config = dict(
    model='masked image model',
    train_examples=50862,
    mask_ratio=0.6,
    encoder_fused_qkv=True,
    encoder_qk_norm=False,
    steps=13200,
    lr_schedule='cosine',
    final_lr_fraction=0.05,
    warmup_steps=2640,
)
Rows from block 4 of the encoder, named by matrix and row number. Rows with one number belong to one neuron. Each number is 128 + 24 x the weight over its row's rms, rounded and kept within 0 to 255. All counts start at 0. Numbers have three digits each. After the name is the row's rms in percent of the matrix's.
# fc1: MLP up (encoder.blocks.4.mlp.fc1.weight, 640x160), inputs 54-107
# fc2: MLP down (encoder.blocks.4.mlp.fc2.weight, 160x640, transposed), outputs 54-107
fc1.446 095:174098150067150108123170135138132114151157145115145149125084110161118121108148130121107136168147108104067122126142145142112130106170143158118132109072144110118122
fc2.446 084:117141161097115094138128148086129129173110112175114144112104106132064149096148116131104079095146142143122085079105094105163129102123107129097103135089112131108071
fc1.447 112:144114149075111126093119126086091102139129108071142129162130149156127104078113118122134132116120104140094109086134088148110161125137141142122125103106110127139109
fc2.447 122:129112111166143117120157105144178135147081156113106147092164138176098071130128098101112085178147117170143180161115182110152152169102104127137115116120124137133118
fc1.448 097:139108109156144109074169108070165127112131098124117124113148154108121149147115145144150151105121116114168117125083148138101134175138148156115081144165109123128165
fc2.448 096:114137098140180166158111178145120095126151114113154156108124075113163115125146104134121127112125093152176155146100161114189128134086111120123133104087114126116106
fc1.449 106:114124106103136168110112135129105111143164193133126128131143098144107143129133123115177161111107149107102186129151129121089119162148134130104143090110138139092119
fc2.449 109:113120121132137114174180131133140120119153147112124100106118114155107123116120099110139106190122144125111108171135125127156160181158110127125137130150090156149113
fc1.450 101:141141108117142122147106142158147136148117129127163117143160106179147101140136090100120150177096130156165144122139083091116127108168130118167123104136134112118134
fc2.450 103:114104166125138131168143109179144109161086126154100134142098134115099089160139165120106120165129116137137169155112167131136110175169096124157127145069138117094132
fc1.451 096:117176089148124126130098139114122149142145135117112146160118141134119116130087088152114158123166173109134122133125064154120129099096093107124084127156132115150119
fc2.451 092:121125133175148122146085137085088114101138128099127127092137122139112149074120143125137175073143135095154086137092120129112128103112165144071084088143094108123147
fc1.452 091:188144121160164191133130115131119150132110156150136103141095146104151138101112130135133100145148154176149182143159115095109172160124113148135106110092177118122138
fc2.452 082:109096165106132129126134120093170126119159160171119144134086121073113173107168128184133136125106129132150129169138120116177171118091119164080125144127094153122116
fc1.453 101:154104090089099161129140149110120152091179140118154131105153131128163134115138115140111135150146155070125119084135065171118117117106107098138144152146145128120129
fc2.453 101:084120125124119113103126152119117131146092118153154115063120104095193156122105112098121145159151136191121117132109115108179126137118107176092157100134138109108159
fc1.454 108:090135128149092138103155153142124123119129179131100141093110095135114162137158098093172127130127130112164144160116148106148115155115191098097107130120079096151072
fc2.454 125:133155107124173087093131114152147141141186093123139152125158099111152094140138159143120125154160106174137144148129157123159136100087119115139129133111131104149120
fc1.455 096:102141114167148103140119158145155070131201150123098127148089172076118137151134141097129170132100144102145146102159121114136154143166118187154120195152101128073109
fc2.455 086:127122196164146146101077156107096115152126142151126136124145118141154152157123088142132111166095151140090101148123109127155108133088113149138151113162127080091129
fc1.456 114:104135111113184103155093131115127127132123115125149135123167134159143143125139096141110131115116160130130125124168130137080124161126154164111133121149140140128056
fc2.456 124:132136168133124154178098102117096108143085169181104085102072111121084135129134141144137114114096158094138111126133163108132099106135136113158110137116092107102170
fc1.457 095:108128119145153102134107103145138108135150166150167162166157162122132152143059088120173136079147154142138167124141097138114115132133165131154108125163113119053112
fc2.457 091:127128132115146141180097160160113151140128133087138152132127110120110113103094081119122090134130095112159102121156121113154121118094118085090111134127112131145108
fc1.458 083:148104066135130130133097111087103101159054120159107111104106139120151177102143133093124126119115135116083110151096118123150150117141158152136096126134155091109098
fc2.458 089:150114093123147114131087078145117159113165143146074167141144120110104123126145182144146149147130085126135128114118118095115129089146139165126135121147125087166121
fc1.459 096:139108162120131160074176138114175157185164130125132093137106164100123116112111133130076138124139128158148122118123102089124131092110118139143128124132137145114184
fc2.459 085:151127131088132111136098137120134136155118146114098132185092128132164100142099108129107178128098118130187166127175139113138131117136114090136129125122157109159131
fc1.460 117:117153123072142120120163178107152148132089113082114122135126125147142129134101114127134102096116123102159165117115092143117158148145100126133136100158072073111127
fc2.460 140:124133137126109125130174127139188142128141164150160152108124149077083122133143137127154081129137097134121155124124120110165141096141077131104168174135158094099163
fc1.461 129:121119123110127121120163146165136121107152116121135180116109090137159140127153095140113142130126118115123155107196127126083116112149151134166112112142106104085133
fc2.461 128:136150093117091113125141123134137093168115129140132079155102184125115142128150126123131128109127082129102147162137155133122139133108080104161129145102137134140110
fc1.462 093:107172157148127136141112144107089130159180119113163114129131129139144117106119099138162122131165129095159133107154077092126131119128109131156112125112109154118163
fc2.462 069:131132139116065124148138137114170146134133139187076128181132140100097124073111147130120130111116154150117119121122107107096141139113107176114117161113132143082152
fc1.463 100:108115141089134091071154113151141136117172109117144127144154088164117125098134123132146127137151117146104127084172126155103138119168150133094112142119121133117151
fc2.463 102:130161149108101151127163117144137129140085106153147102124094101144128119106152120129110160139122086125132158140118202138140139115137109132128120132096109142136104
fc1.464 100:147149135097083120152153145094092094122170112121100148101147135163139126128106102119174123162160107091122141120148089146077090142102128110110120113128152108114144
fc2.464 095:110148116154081112097107112134124169127149121098182109113111109145146138099132103102115161131086098103076134136106150138106121133139095162140131101124118074085117
fc1.465 121:085141091084130123119095157133111168121114119156113135122139099112109160111123110168121136122111156112133119075150122111138156101134133172120139104110099076114174
fc2.465 126:158128151113095122131159093127156098168089121171117103142135161108045120151131128116109115143080119136112125137160143166080125116146044137139127131077157140089139
fc1.466 098:143123120117099106083129148134117155140150124129111161140154078119110108115143124135099162105111140161153156139117106159140156128154136130088138131129145137137154
fc2.466 091:128118157092177123163125186130123116125141145117140105084103156095128170126101142126149123118131091114099157145149125105165132116110122137133124128127137177134102
fc1.467 092:097126126157153155122122133112105147122129134165136136122080119155145158092136132146144117154107089143144120116116106099142124100117089096154092083170162111108132
fc2.467 083:107117149120092138123124118126129098140070132123151114131078099137133137155141114166126141175109159105141095139122144126185117135110155118116122098099087136168104
fc1.468 093:137169161126142125124136110146084167130150136088146093173114148146146131112129153145099112163149134163121140126149099107135182165101149154117120139122112154105122
fc2.468 076:110099146124137116124112161148123100131153151169125132123130121155166127130134145153138174096091140148147149143128145113127138137108150183129117090147106133105138
fc1.469 100:127116111106166166139114120110138102112111160144111110151108137123187149141113137167145096170151115109105152134127129126124135133154123153114134117147105115069135
fc2.469 083:158118116126122096156144126129159154129102156142110129128112144135172109134093155137100133158171114142139133159176133106169130142132106165093108125155178127159081
fc1.470 108:154138142081123152155117131130118104170182142117139162091134107127100133124118124102107120099136124112074136109134109146099135132179148144130159152102123117130150
fc2.470 108:109164120111112169155131118129144140138126127159140141086130124103125097150107103128116115192085129146105138117155106113178114134103085150114174201144127102093100
fc1.471 098:130147110132134104131096123116081116191123113119104152140147131150164115090135143134108097126176137122103150130157110122129114087166121164098140090134136157127157
fc2.471 093:112137167128118139113115112171121170154141111085166095124127165108131118094130148124068133161093137123143123103131142134111097140106076139137128145157197129120143
fc1.472 100:135125137108137141112102135124179155150132167148160125135141121137126150126137105152115133155121113182053181088133148129113121130169117162137135141118086088071139
fc2.472 106:106124107142138087125161118147128127171115126081127117122162127079124109149177149138148098164131119170188111138116151151152141134090124124223089119127159136131129
fc1.473 088:110097168144146108099130092104110105104144103114127154149143120145110159102136147119118133111129172120120086142114120135136164079167124148109139096090078141087139
fc2.473 076:136099155108174148146148150110128110120100150170141180155166082113153155122109166117121132130127131081144144136143154097171125122139097153115131166122148174127127
fc1.474 106:124135065105153112134118192102150114154118144097136156111161109140141102107131139068157144127108122123135105101117088141103170155121104162130135076131126108099087
fc2.474 097:098124130157130087128141112137129143137094150104133109113147072130119087143135128086130117159074145114123132125115155165158156189113118159144172132167174128155107
fc1.475 107:124111108094107136078113125125128120138143082128140141099176122158168157105111114114114172118101132119092092152170136130118127113144130122149147088115148133116122
fc2.475 121:102147102113122109140149108140151085140121098129181086149126143089157133108114106096114136157145118157133140116146180126146142127122097101119118117140163153115178
fc1.476 101:097155109111150126097127116112157155134107092158071172188110107153129121115111104160129141128109161132105122111122084130073148129169150128121095116164144098127125
fc2.476 093:115122163142096126112132103094128127115072109173127141136161111136049104132133152163078145116104110121137106117103131162066143088143134136068109091085152108116133
fc1.477 094:167143115110148097124159143123119119183140133099135096144123160169107130122116117118155134112159091138115096125149139076092101144151135136106124082108110125137120
fc2.477 094:131111113118148119098135178117125112122108160127092135111132135132107106139138106137132100139128119138149165164152107137170149127148122126115126111144147107136113
fc1.478 094:110138110102149131111116168116139134127172117104108157146157101120160130121127124187136137144159135133161144086140090137078134105152163161112128158174133126140104
fc2.478 092:151110108097100149136127152169093154131139117141179152100144031165165097124133100158097143131136145096143136121114101140095121123180145125097104122123113125134104
fc1.479 087:114124154097108123106098113090112154130170161107134091161093141107143131153089115124118129128162127161123157117167133108141125121164112113151130127149111152142135
fc2.479 075:140139121108112125116161120117166116132117147122115146166136135090111120145140115105121103124111148165143123126151135148148134164145107073175121142115136119148128
fc1.480 100:154133132142127115121127158112130160159087158112174107160172115138097118089074153138146079125152157104113108154128145136124147138120161096103111120063098158081165
fc2.480 098:138129120164164159113141147131124085133149131151169132178153115146116100114110105106145127088088119132120114174138183126083134125133117095142115077137131130138170
fc1.481 115:149157109134136141119117116120149126156133089063112093159106152119144152121123158119145116086133129144128105149098121103144133104143126154094147133111082057121115
fc2.481 126:104109144114155151116127131150095074125114149138151114155129132126062136126108130151120114133157112143126141119131172147092151159133148095145130142094116117113159
fc1.482 082:118100145110149094114114104134121137142103163111180154144140111131111113141182119110105145089143129142134094151127100065110127094126142160089192133118134139173132
fc2.482 090:126169108137097099106136156099169081151097133138118116146130170138072139112124131109130079086122127082107113136099087160128149129110141152118109122145075129142119
fc1.483 113:164168096074105191124100116131092123145168137127140162114109138098103127091149155120141095092161118108065149107113099098130147100132112154124150146124136145135134
fc2.483 132:102114159103155124159126100151150121128102114092128151136100122078135117167164126151093119106128155143155135131135138138140125178117102118163122155194154162149089
fc1.484 080:140160096129141116117103083120181161097104105110115070129140141127169109073121129113124119163087099122122141096157140129154141129141158135113156131089166131126128
fc2.484 070:126121124128173093125096177181130114090207103116172097134125078164138160090130130118167109103120149142104118104135099124169128142130125135158128097104127099106108
fc1.485 091:112144096099129123109093114094128084140172142092151123131176133133145120123113101123159144123139104115128144052108112119136166157116133113150134095138157102135203
fc2.485 090:116143141148147119157106102153144047111131171142128095138075169111088122101149156122116106078102133154090130110093149100162127132154138140137125079108093109076115
fc1.486 128:138130125153138122124149149088123145144107134129172128169122135154085125104096118114125100126152124121138112114114161158101154152134166128135120143098118146068167
fc2.486 169:113136127146161111137157126121162070133085145146137144154114169115117164126097102107124132075096131143134093132135151092124176104163118132126100114130153139112152
fc1.487 109:143117127071128122153117160117145113141112131129112095118147129129166129120129134152118114128172119130135156092138103117104143160115140114146156123189120112115107
fc2.487 102:162115106139136154126123097167086139139131117135115139137099093158148131178149092110099115137093125150141115132168181121165117147097130144164123114144157123157076
fc1.488 091:110160120132139122139117127118171116108139128140113163123139127113118152142123129120138112143086127115112138087150096126077133076122124142132155153103118118184153
fc2.488 077:138106117118103161106140131141119141118135110111123155134108090107167114155085178114089105142151144143102161118112124120175112129131121129122145154108141137095096
fc1.489 106:131149132122108134085131154139111133159106181103148105160109082166173122129094101097129116165137126093111115139122127126106187157192106191133117131077132109142146
fc2.489 104:150157110145151113148140117144141115146142072113102142092110128135167119130148132167091140152116117135137134140166134141152125159135167177164124103161131166140141
fc1.490 088:105147108156178122125139101110132122068093129081119122128124110137115101134112128131120128079123111094135056101130106105135139136143147140156152117152114134134159
fc2.490 071:095153102162144133100151152138129125110164128127125123123150095112126096114141129133159093121129108133112131145142176150140126197104100094158138123147110117150147
fc1.491 089:149152155142142124098147143116153091161156124119142133111120108119156131106165126160126099102125093167115163170155121114118114112126117162136167124125105135122126
fc2.491 082:091096152119128104165141112136093104137095107131156102132104154091099129119143106127110159134133143134108086128130191127115113133103114155125110111120151159131130
fc1.492 103:121138153135175128119149134120138143127124185119132160151174075153168104132110133139102156151109156148106148118146128111081157130172133125117125134189140136075096
fc2.492 097:133106135120137111168159102180091120116107151139119139203104107093133141144122142111143142141115093134145176141154183122092136146149129118131128158105149173133120
fc1.493 100:099142098150128133118094089103096134137149130105147146126144122205109128096103100108166092124182164136090107122115110141124143104142168132125137104114138102134106
fc2.493 088:145154114139117131109150182102113106130098131111185156155149112190100119121117107110094082099129113151107074121115133133115161099132107130122106108117096098096058
fc1.494 108:141157151168162154084138179133126117139168089133155165087107136138116106135089131128163154141144101118122162145116129094161139105155156173136152108128136118121120
fc2.494 128:128123104112160157115158133121130121148094115080125170046135137186153110145138127166089109182160165171143131102153136129133115126126134149168126105138145128144105
fc1.495 105:124120101120108130131165134139170089112119089147077172098138161104151152131151142144141124125147139149143150110141091109070170126129146115146127142212157120109120
fc2.495 105:134155165117138126119131119137114109161128136130172112095122086193124089158183108130113062123123128157103122135112112140168149131124123092134123076102097139136085
fc1.496 091:133104122143131144143169144096125095134093132101122120143081127154091110112114086136077118101117050131102132091168119119111140131135159125147156118143111132105147
fc2.496 101:119145130108144116121113110106118077118154141152139137123136122123151137122156125120158158066076129134129103146086121125174159100155114140131147117114110151100114
fc1.497 109:143128140105173134091071154110070113167126174126148104135136162126128112125136124087139134102129131147116136130148112127091146102135130142108135115160152117089143
fc2.497 117:114143127146127117137105125129102130159097152136142127113165088094123107173148136086193135156128107155162136140104160136137156208109112137120140088152174122115148
fc1.498 098:129129099111106106129143129141143129082114165123123165148132109148150089121135118155152109114157159119150139122136105140070128131163156115123132125113154119113118
fc2.498 086:152127111099156107102170145163145116127091155152148132146193109096089118126166154150116114074144112172137147133116153153106101139113108123103131121119129061096144
fc1.499 093:108074107149140106142093115107100151126150097094120166175110137113131187103134169164171116110130123100128121107096130147107149108126155174099152146156105125127128
fc2.499 076:134125146151138165127098150098102137128170108137135120133123146150138162114126123128123105076101131106103082148081109078132133070141168210092149138098112107159096
fc1.500 089:138137098160086141136135128106166127126125162110137071127122117125136059127146189167125125157143122126117137081054112149148144118147122163151121139113142113138146
fc2.500 077:126132139182115145136104111148095140134104110114144136058076135139115152166108144192105125174093092084158138116125138125168113153105137147151150114133155138133137
fc1.501 096:093131125152127150117084092116137143120108128131139101135148125163132108128159149118094145117154120123127123112088100127114093175119144138140102147157107141128115
fc2.501 081:122156139150144119129102152146141121110121141070128133125128128132135159101110128096093136147189095095079111109127126118165130170145081124109134116102146153117140
fc1.502 082:118151133146158168154112125115094129153138125138107100084144128132119141119144146162129120173133127084099142154179083111113189151112137141147113101172158103141112
fc2.502 073:127145137103100098089126086131108100144116126138121107119130123128097144163146082148137102146085137095125123129124119138114144190155084115146119158113086111143115
fc1.503 103:142135116110109122132125120123126091145090125109115109122136152150125126071139146166176130130130126129078128149158094135130158122126120131114139114101120140135092
fc2.503 095:137117121106104125152179133112142123140103168140165142146125115124069130111165156145145094127143111156124105126126149123155139134092115101152108149057106131130076
fc1.504 097:127129129098153078130154144125162132119125108141136143150146131175134140081146153131137122137133101101103119075104093150089123171146171133140103111123146122181118
fc2.504 065:151169132145139119106077153130128141098117137122130130155082086143156158113121132083137149150088141100090160152082125150114132165122159138125133116169097128171116
fc1.505 101:158149162157135144142098168121118128150113146136160122136147129121139121104137102142114097123140094099115126131092125113093156160173167130135130129127059128113121
fc2.505 099:139155106156132144086112115082181169104097109114150111085132093130129116139134086119124109105155131162118099120108133133152124126120139127116150159111039105146116
fc1.506 098:173167107107128150128132125150126145158113101133108177168133120123126130098114129134101156092127166108097110119107139122132131110130189121090125128134116068141118
fc2.506 076:137136126132100141121116092114142135129149118118151101138139089088136160157099134111147123132100081139129138130116187121086153123140106155092132128091131119146147
fc1.507 090:087149102140194148138120104147163166083109150128121151107135129127122095153120142170150143140158149173121109118116157083119158128162090161123111151163120119138168
fc2.507 094:124135132132121121120154133117162117093114165125108116130181097136101107109155071094092127132145101126167128163082109132161140183107126083099132083128135159144118
fc1.508 095:122093149112155132116104154115116138119138109125183139099123168155125124110108131121130131124168139122110133166182092124094114146153132113101157087147125071158119
fc2.508 087:143114136129116113135175167115149127146119126141139153104117106157135139117144118141150129125091144079116111167121124193127150137144092158118114179084069147086077
fc1.509 095:134130124111121172109089126149083144144096139113114153135136183154127128101106101128139116126114126126170115099126124113092144080152120165149159098129135146161133
fc2.509 077:153156150181112126116105113142155116129163125126164118100135131137100141110152115129076093091121133135125109124144159099116102144123177170129121158155143131182165
fc1.510 101:109140076124081155124132138094130131118157127148080123147110105143126131113133088133173126106123117136145109143144123124099117085149191107106097113136134144154099
fc2.510 098:145095120142139099122110135142149171113130140110119166195158108131120106081129123170121115167184116116160093166120125159144104130096158088130111159164134134160126
fc1.511 106:095150130113131130129186154125149105149151118144133171128113086122152145096129133122163130121132095119093101151159127114103129078178124182118114129119114164098117
fc2.511 101:166130141097120131116161130166125138154142101138161136066159144121131103111154153158118138149136114167158129143118151143120130098097131112148147091127145142161137
fc1.512 124:123164100179132138099122134134136108158128080124140117127114138110133110120144145140139114122166139118149184146101164138130143170147143143137101141161096091080137
fc2.512 176:132117152095162126155116101111128085149092109106139111094117139124141078160126086146099123160117107154124148137135164123183123154140103091144150084089113134144151
fc1.513 105:167124143135134142127105136113160159142127108170111150115158100167117128119139138180128068110176106113093121106117107133097128168098163126133116153149142069117106
fc2.513 102:114155088120104114121123090114106089134109127127134118146081119101165186168092173114099153127087121074119119109142110141111121136134075143142129095133166150144120
fc1.514 093:121150127100133162133135140120102162125123109130129128124127141125146110092099091139148165112136138116120182092141159147135104120136147132164093114108113051176086
fc2.514 085:169138094138110105106148123121112147152155132093095147146112160131176089127132159127099145129108117113160141133125155095097145122137101110118121120149157127128144
fc1.515 095:128120110126150169117134162112165111125174113133125115132147168138121099142123106156170122087104135152164101132145086133174136077080143140117116182129100135109122
fc2.515 090:137131164152128173125111117129119071138124143120155174101119096159082144194141125199110126124114115114141156139107114120128114167105141124147119113128140154154098
fc1.516 100:124123167139159119087169113139144125127125088109132129139137163170184132141115142133154104147169149156145132109120113137121143065150102129112111099137202132095131
fc2.516 105:136152128138131117103178146159156104123171128146145112147142096114133121143135115058130149128093085137124180131124169131113138140110089091162130144110123169148158
fc1.517 099:159150089137105168103116146127104164131159135117142137097162093157117129093104118149163153084124089139088136141108091132112174146159134121110166095084112116121145
fc2.517 117:082138118152122124104141120120117130120091128085194133128196157108114117125098133100111105142112108129112086118127149160113144152114082172153149135137145092082098
fc1.518 105:131145148151109162089133131125095132168098116075141124123129122176165092120083109140116078133136124141087125120104122135135124180166135158126140143128120158131105
fc2.518 123:139122121134189082136153123126199152127143164102110140120143160083129130129097125114134114174149109145171171121142136161145141126095108095134127141143185158136135
fc1.519 098:169125088110108097102141120138175097125121144120130121087127147102109161140125146151139153123112113121130113128148123080085120139149139140110165159138117118148088
fc2.519 082:114149138115078110131120159118111142151070160137094105144149111182112136144154153149124082165125128138114136135139108143136112102131096141117118121079165136126120
fc1.520 101:140146148137133153104157159127129131112155105110145107106177140199118146064147147113187120128113114164056101139126132126126185102145126144105129126112126117159089
fc2.520 094:117108155130125127143123118131146135128159085137118138137195164176093133103104125119115126098146159128105141126136137139134140091152132164096110183085129117139122
fc1.521 094:091138111138170126142127182141131111097107126162085122161145152135154152157139115145140140126098150105138147138154147136128128110128164175128098131171097131103092
fc2.521 074:124131176115152122152082127144105123116188142113127169146124179150160150138117127123136157108102112055111129122127167118132131086128131144108124104129093122131097
fc1.522 109:145135136117128107098116114136124132115156083111117112132120124136173152110105123147192116106124154168126123140150110143096137145120141124161067091120142099172130
fc2.522 117:143115122159103145140138114123140111120103135168136136119099130137136131133109142164118125137153113141080132180100124150131125119164129174127112145127092102123098
fc1.523 082:114161144162132138146087170094076136150056139107105108147120165173160150122134122079158108147145122118106166136113119106125130071141102094145075109086138147106109
fc2.523 071:125101157095169139145138112101166101143128158161144100131128125091120146109134154126107137154089098156145123123127118134157160126108112078146111158120164167157145
fc1.524 102:108143138133148118111133125114170171128130118141101143123125108138152112066124100153147133087121180181133127094160118127099112126159141140150093128185070098128136
fc2.524 105:145151134132146105133146104153128084141107139137104096150124142097056086111147134149116150114125122138116138165129149146115118078125063116138127161096161115094126
fc1.525 106:115165114156119135110124164123120151140119128106133130088167134165128162113127081129152113124147122127132098122103132093129184124111150140128144100078131088133137
fc2.525 102:164156142152142082128181146150158127135134114171113139121132112129113105119139104117113142159117090154156117180104165120120170104132127151133114122086111108133122
fc1.526 141:133119177139136137103060117122131144120141123099108107121149130133122144108126144147143110118152143139138162128146140134146136108135124153126117132137150125133082
fc2.526 159:176132100116107121132149117096135088141131126157159067124155134112105135145137144078127115091096072132087138142103127132133122142095073104130142104093136106133104
fc1.527 106:107157149154143146071133134106121126142153184158130130130137108171128128115113126122143101086149150135108135126133104124105135125159137169116156143101093118122120
fc2.527 097:107151155108092151122176145129127132123166142136184156121174082161093123101130089127109096104106127135106124136129147130112157131113106119119127164134087135121076
fc1.528 095:129116150120161107119101101153120105146138146127092137139111131130150101143098093166124162124148187128099157167135104121125139165131143135099131093160118121128151
fc2.528 096:148136134164107080153156131111162103114148135175087123142148154143124129123147128106145155139123143088137116165105144171151140131089099123098086126131128185118127
fc1.529 106:117156136094148118120135149153111111165121144118109099132109144111128103089109131116124104118146120100091133112126159085114141122145130147094135123081127156153141
fc2.529 108:152141114128138136154125127085120117167133087148164146143108134148171110137168103129092087144136120119120086162174123128179148127112132134133131145153109115155087
fc1.530 106:113128147157111116121123136117144121142160115129138131122102095155151122102105147137163171097187119123144167108180129103102138075141148140102110157116082122119103
fc2.530 097:128130117111160125129126170173173135106166144130098132142106115127185150099113127097130213085114113123143163162129157114092133124113102106099131114141118120129117
fc1.531 091:130101159159148090118096136123119120151102149171127100146122130152098177123107144185124121134149128150115171135106084140132120132131162131105137123180099098128132
fc2.531 084:148151122119135125130122112131142179175121076098086124110175134168123080129125093143134135166076104132140124110116112155140138087127127123158128095125134134162176
fc1.532 091:118137138166114112082133153097131097142118132113159086090127123112115114106067150124155132111104107120090115112140072111126187125138120144116147154134128147116149
fc2.532 074:119107134138135154094124154089120137125097132090176118107152134137088131127125103112122136118129106131103122115111143110172139136101090123113115143141069105096115
fc1.533 122:148133174115136116110101161094154154139143136112139144096144116149113100120126134125118156174116125129090133074135121093106120107171108154139162104118116107100173
fc2.533 169:105127117153146125128148096136100148188072108113129104112132118163100111122158111168139046170144113125174087170056137144160133149090133161160117094127139122137104
fc1.534 086:137153117123158126118176135119130112097124119128104101096128129134162142104154092112131133071147131119130152163136119124118128127143131120127169126093145107114180
fc2.534 084:127080140141106146137133143094135186136089118101146124127129120151168122113122122131063111137157132128119091146139154102127144114157144142129127170142121121123113
fc1.535 100:114153123155151163132116169128154158091147093113092159134121124143144136137053128167179120108125139117115168112109148099120127111119171132088108109111136112082116
fc2.535 115:116120127113129122125153132164150096110117151131162147156138176129134096151079129133140111143097147104161103113155166126124128171138111093112137157124125096125125
fc1.536 096:140121131103093104112114125153102143123124147111155128173148150156119102108120128105120091129139144156152142118114146101132129128162125163155139188182084123133131
fc2.536 095:149134106149128144150149092133120120129103128103138142148084093150123149125130149139153131159112096057172143122180105104109131156161138118144096083154183124154142
fc1.537 091:116119148036184123128139097116162123147135156119145137110141135159096127133084123078141104114145132148092149106140155127113136119145147152145080103072096102167105
fc2.537 111:133128157129141157139126141121160128131118088163126130118110146126108114117142069110107151106107113093121107162159159106173163099093119126099146139127127161152128
fc1.538 106:085123112109150141141105125151105135157122104094135143115061152163113132137118096186124149136176151108103159121101116169131103138127090110125125096141143099121145
fc2.538 114:139139151178137125143096113089142131107102166164078139076085166129119107114120113110139164119120145103152128117149179135133111093141131114097120140117130134126132
fc1.539 100:114162143115118129100118103115119128105090159148082114149118162119116115143146127166142131115192160101127133137129113143127137194119120175105111088157105142123140
fc2.539 083:118126157112144118145108133090136135155108154103114136162155150164105110133160159118087087153136151142105125167142153160133108152166083133116111136116178124119124
fc1.540 093:142163162129190118155094145130131152170121144133133107117081124122143133115103122088167164135175107087073144168155111085097140138128123159111114122111102124124167
fc2.540 107:145120111147104129129152134085158128164108127148130175104130114104140167119158123164081071114120146103115092175140126102160144144135112103161099153124088144121098
fc1.541 107:152120146164090166110117162141118125130174162133153174099140142151187155123089128103145138129142134145110102122187135076135151086115116139100152146174146108097073
fc2.541 089:091100081123111114106115095131153141124118090078119116123149106183096144112122110179101144117157163151137117093071088135113133122163159154093114133106090160131177
fc1.542 101:183159143163110106092155117101078168172114095088152119107166123175139136132125089171155117112139125098126124109118108087125138131127137154082141094107147089136168
fc2.542 093:137133079127138093124157100140165131098133143155108146132112187134129142133111159135162138140122139140117135162155157115158151120128117179141137129118135162129131
fc1.543 098:109138135127106115145144101155092083152074115139103133127099151128135144124142119130127137102137181122141142140135122133123143100159190168128119146110121132150164
fc2.543 101:143124106099148137117109130147148113154124136149168165077156095098120146146158141146116088126092145086137143067097094136115146130122101139164148164071150161075113
fc1.544 088:142183116108097117081145149101163122110147145137141099130133093137154135099141083130162100128174131145136134128105114145092180193148154150108143122144138143110143
fc2.544 078:100104116092119133125133144115110137143087132083202119145152138134121106083128158119111093161144130134093047094164148113144132138134137153124123152144121090095125
fc1.545 098:118110133112155128137119115115144145103085130123186142151122172158194117105116112115133131116113109134114134129186121103113169102133149123084103104088100137155086
fc2.545 088:097140100140154180108160150174124089118186143170129159099165179149162135115137142125148141117176120107137131104162151125122128105115138151101118123111120126129126
fc1.546 105:142124172105144098100129146104132121129110099151125124111120099138131140106143120134125094141135147062131149093092099107128129143118136136123089124080124105107169
fc2.546 111:139140161089111126129112116132132123128141103145086072084101100102139150149187147132116132088114099120154163113153131119149131159108122103159131103128139159143152
fc1.547 095:158131152085130150133114139146108118128125131120145092146136077164102107107118133112124109151137133114099166097095132149108109133147117147143101146112053114108100
fc2.547 107:115180139162094144100107121125145137095130141145152112087095108147145107096164093114100135129128131160092136118074145143159146145120164116143147138134082108134125
fc1.548 095:160169148149111116124127152160155115173134142127139148188124091093123109142151119143130149132108152086136179120114137118089155142153121135073116134105085112060123
fc2.548 097:133125123105141147115132175154139140106172128157151148121141092113149123146124135140127145128148133177150135105167133128137136094105123134160112170113083186160147
fc1.549 084:153131086143140191153121107127157092060144142135133126151133130178174137174105129139107087120143134126105119129120132145098131178122146114125099134153112164118114
fc2.549 081:117114117176164104151097105110105127116113160127136130153129146139159128093143123137144120128138116119127089160103134160159109129117167070128105092133129096169103
fc1.550 090:063146103135126134137153161118124168114134142117097065128135114139139148136145100130186150118142179147146113142124143114120154128144124122136129127165142125121125
fc2.550 083:117088157118196111147146134139127157110140124079107115111132133118155130176115123113106130134151101152196158128115131108164163121093127085127124131162176116202114
fc1.551 095:120131118104143137108146155117109121135182111121138100138155076156134131104134083132179121118128115110093100073172123145091136115144132125080124135128116149138110
fc2.551 101:128133138128083162133130111167147122115142119155180121127114099140137126107154111108124160163067091089098169130136157149121127125122187157123136115116080131165125
fc1.552 098:096134138164141146178136137081124137103118155110102109138102100150143132133130158137155118142122156096096148111126138082137144152150129133131100110105092087088091
fc2.552 101:131128120115156092110134135133134173113137112130124102140140147122119121124137148115131163102127118137126095132089165134113155127103105135111137131119124110073138
fc1.553 089:106139142178133161104156108116122090106102139116141117088130098156144119139099078152162137140119127130167113125130158124117145084136167124106146121093119145083123
fc2.553 084:121140145145165104113159155111158083152170115162121137127159128133107102113101064093086155089105068120169124105105111101120153095144108088113096091173186097168120
fc1.554 106:100152105135178160111111153102149137161130110137138122100094148156135140134150141144138136112124137134082134116067108159116130107109153100144141191121120126113132
fc2.554 100:127098125160130141136103042124127100113126150158081119125099123074129124152106162089101153130165107137137093137118135136146103159128119143144139110104138111129068
fc1.555 098:135158141124149170108136126155116106169146107168120117106095126150116135100170140111132130161142090100118122130132142135141146121167177193147157144082115081114107
fc2.555 092:124166106084132143170114171132094139128124110153103147125121123159114144170124101137137089151147126072123128113158069112153113158116145156127137154115093108130139
fc1.556 092:124132147079123116130141120131106121130167141087145116124119122111105118103158096096148121147124069138105119062169117103062126137147130133139122087121131101110100
fc2.556 079:139096135118144079107176123168142118131139163108153160138135148147142113124162114111143131159153122184130186141131120118135141140118145138178134124138117153120097
fc1.557 098:154121140156157165159120150129102088132159138126166146108122171115161146140125107109176147106119165119079121110139117113106138115155105104095131113143080097109103
fc2.557 085:122104133112103106110117121140118123127142128119114172137111116115106135112131140134142122139111135110119145140122127144147102111123139159132110133108125143144094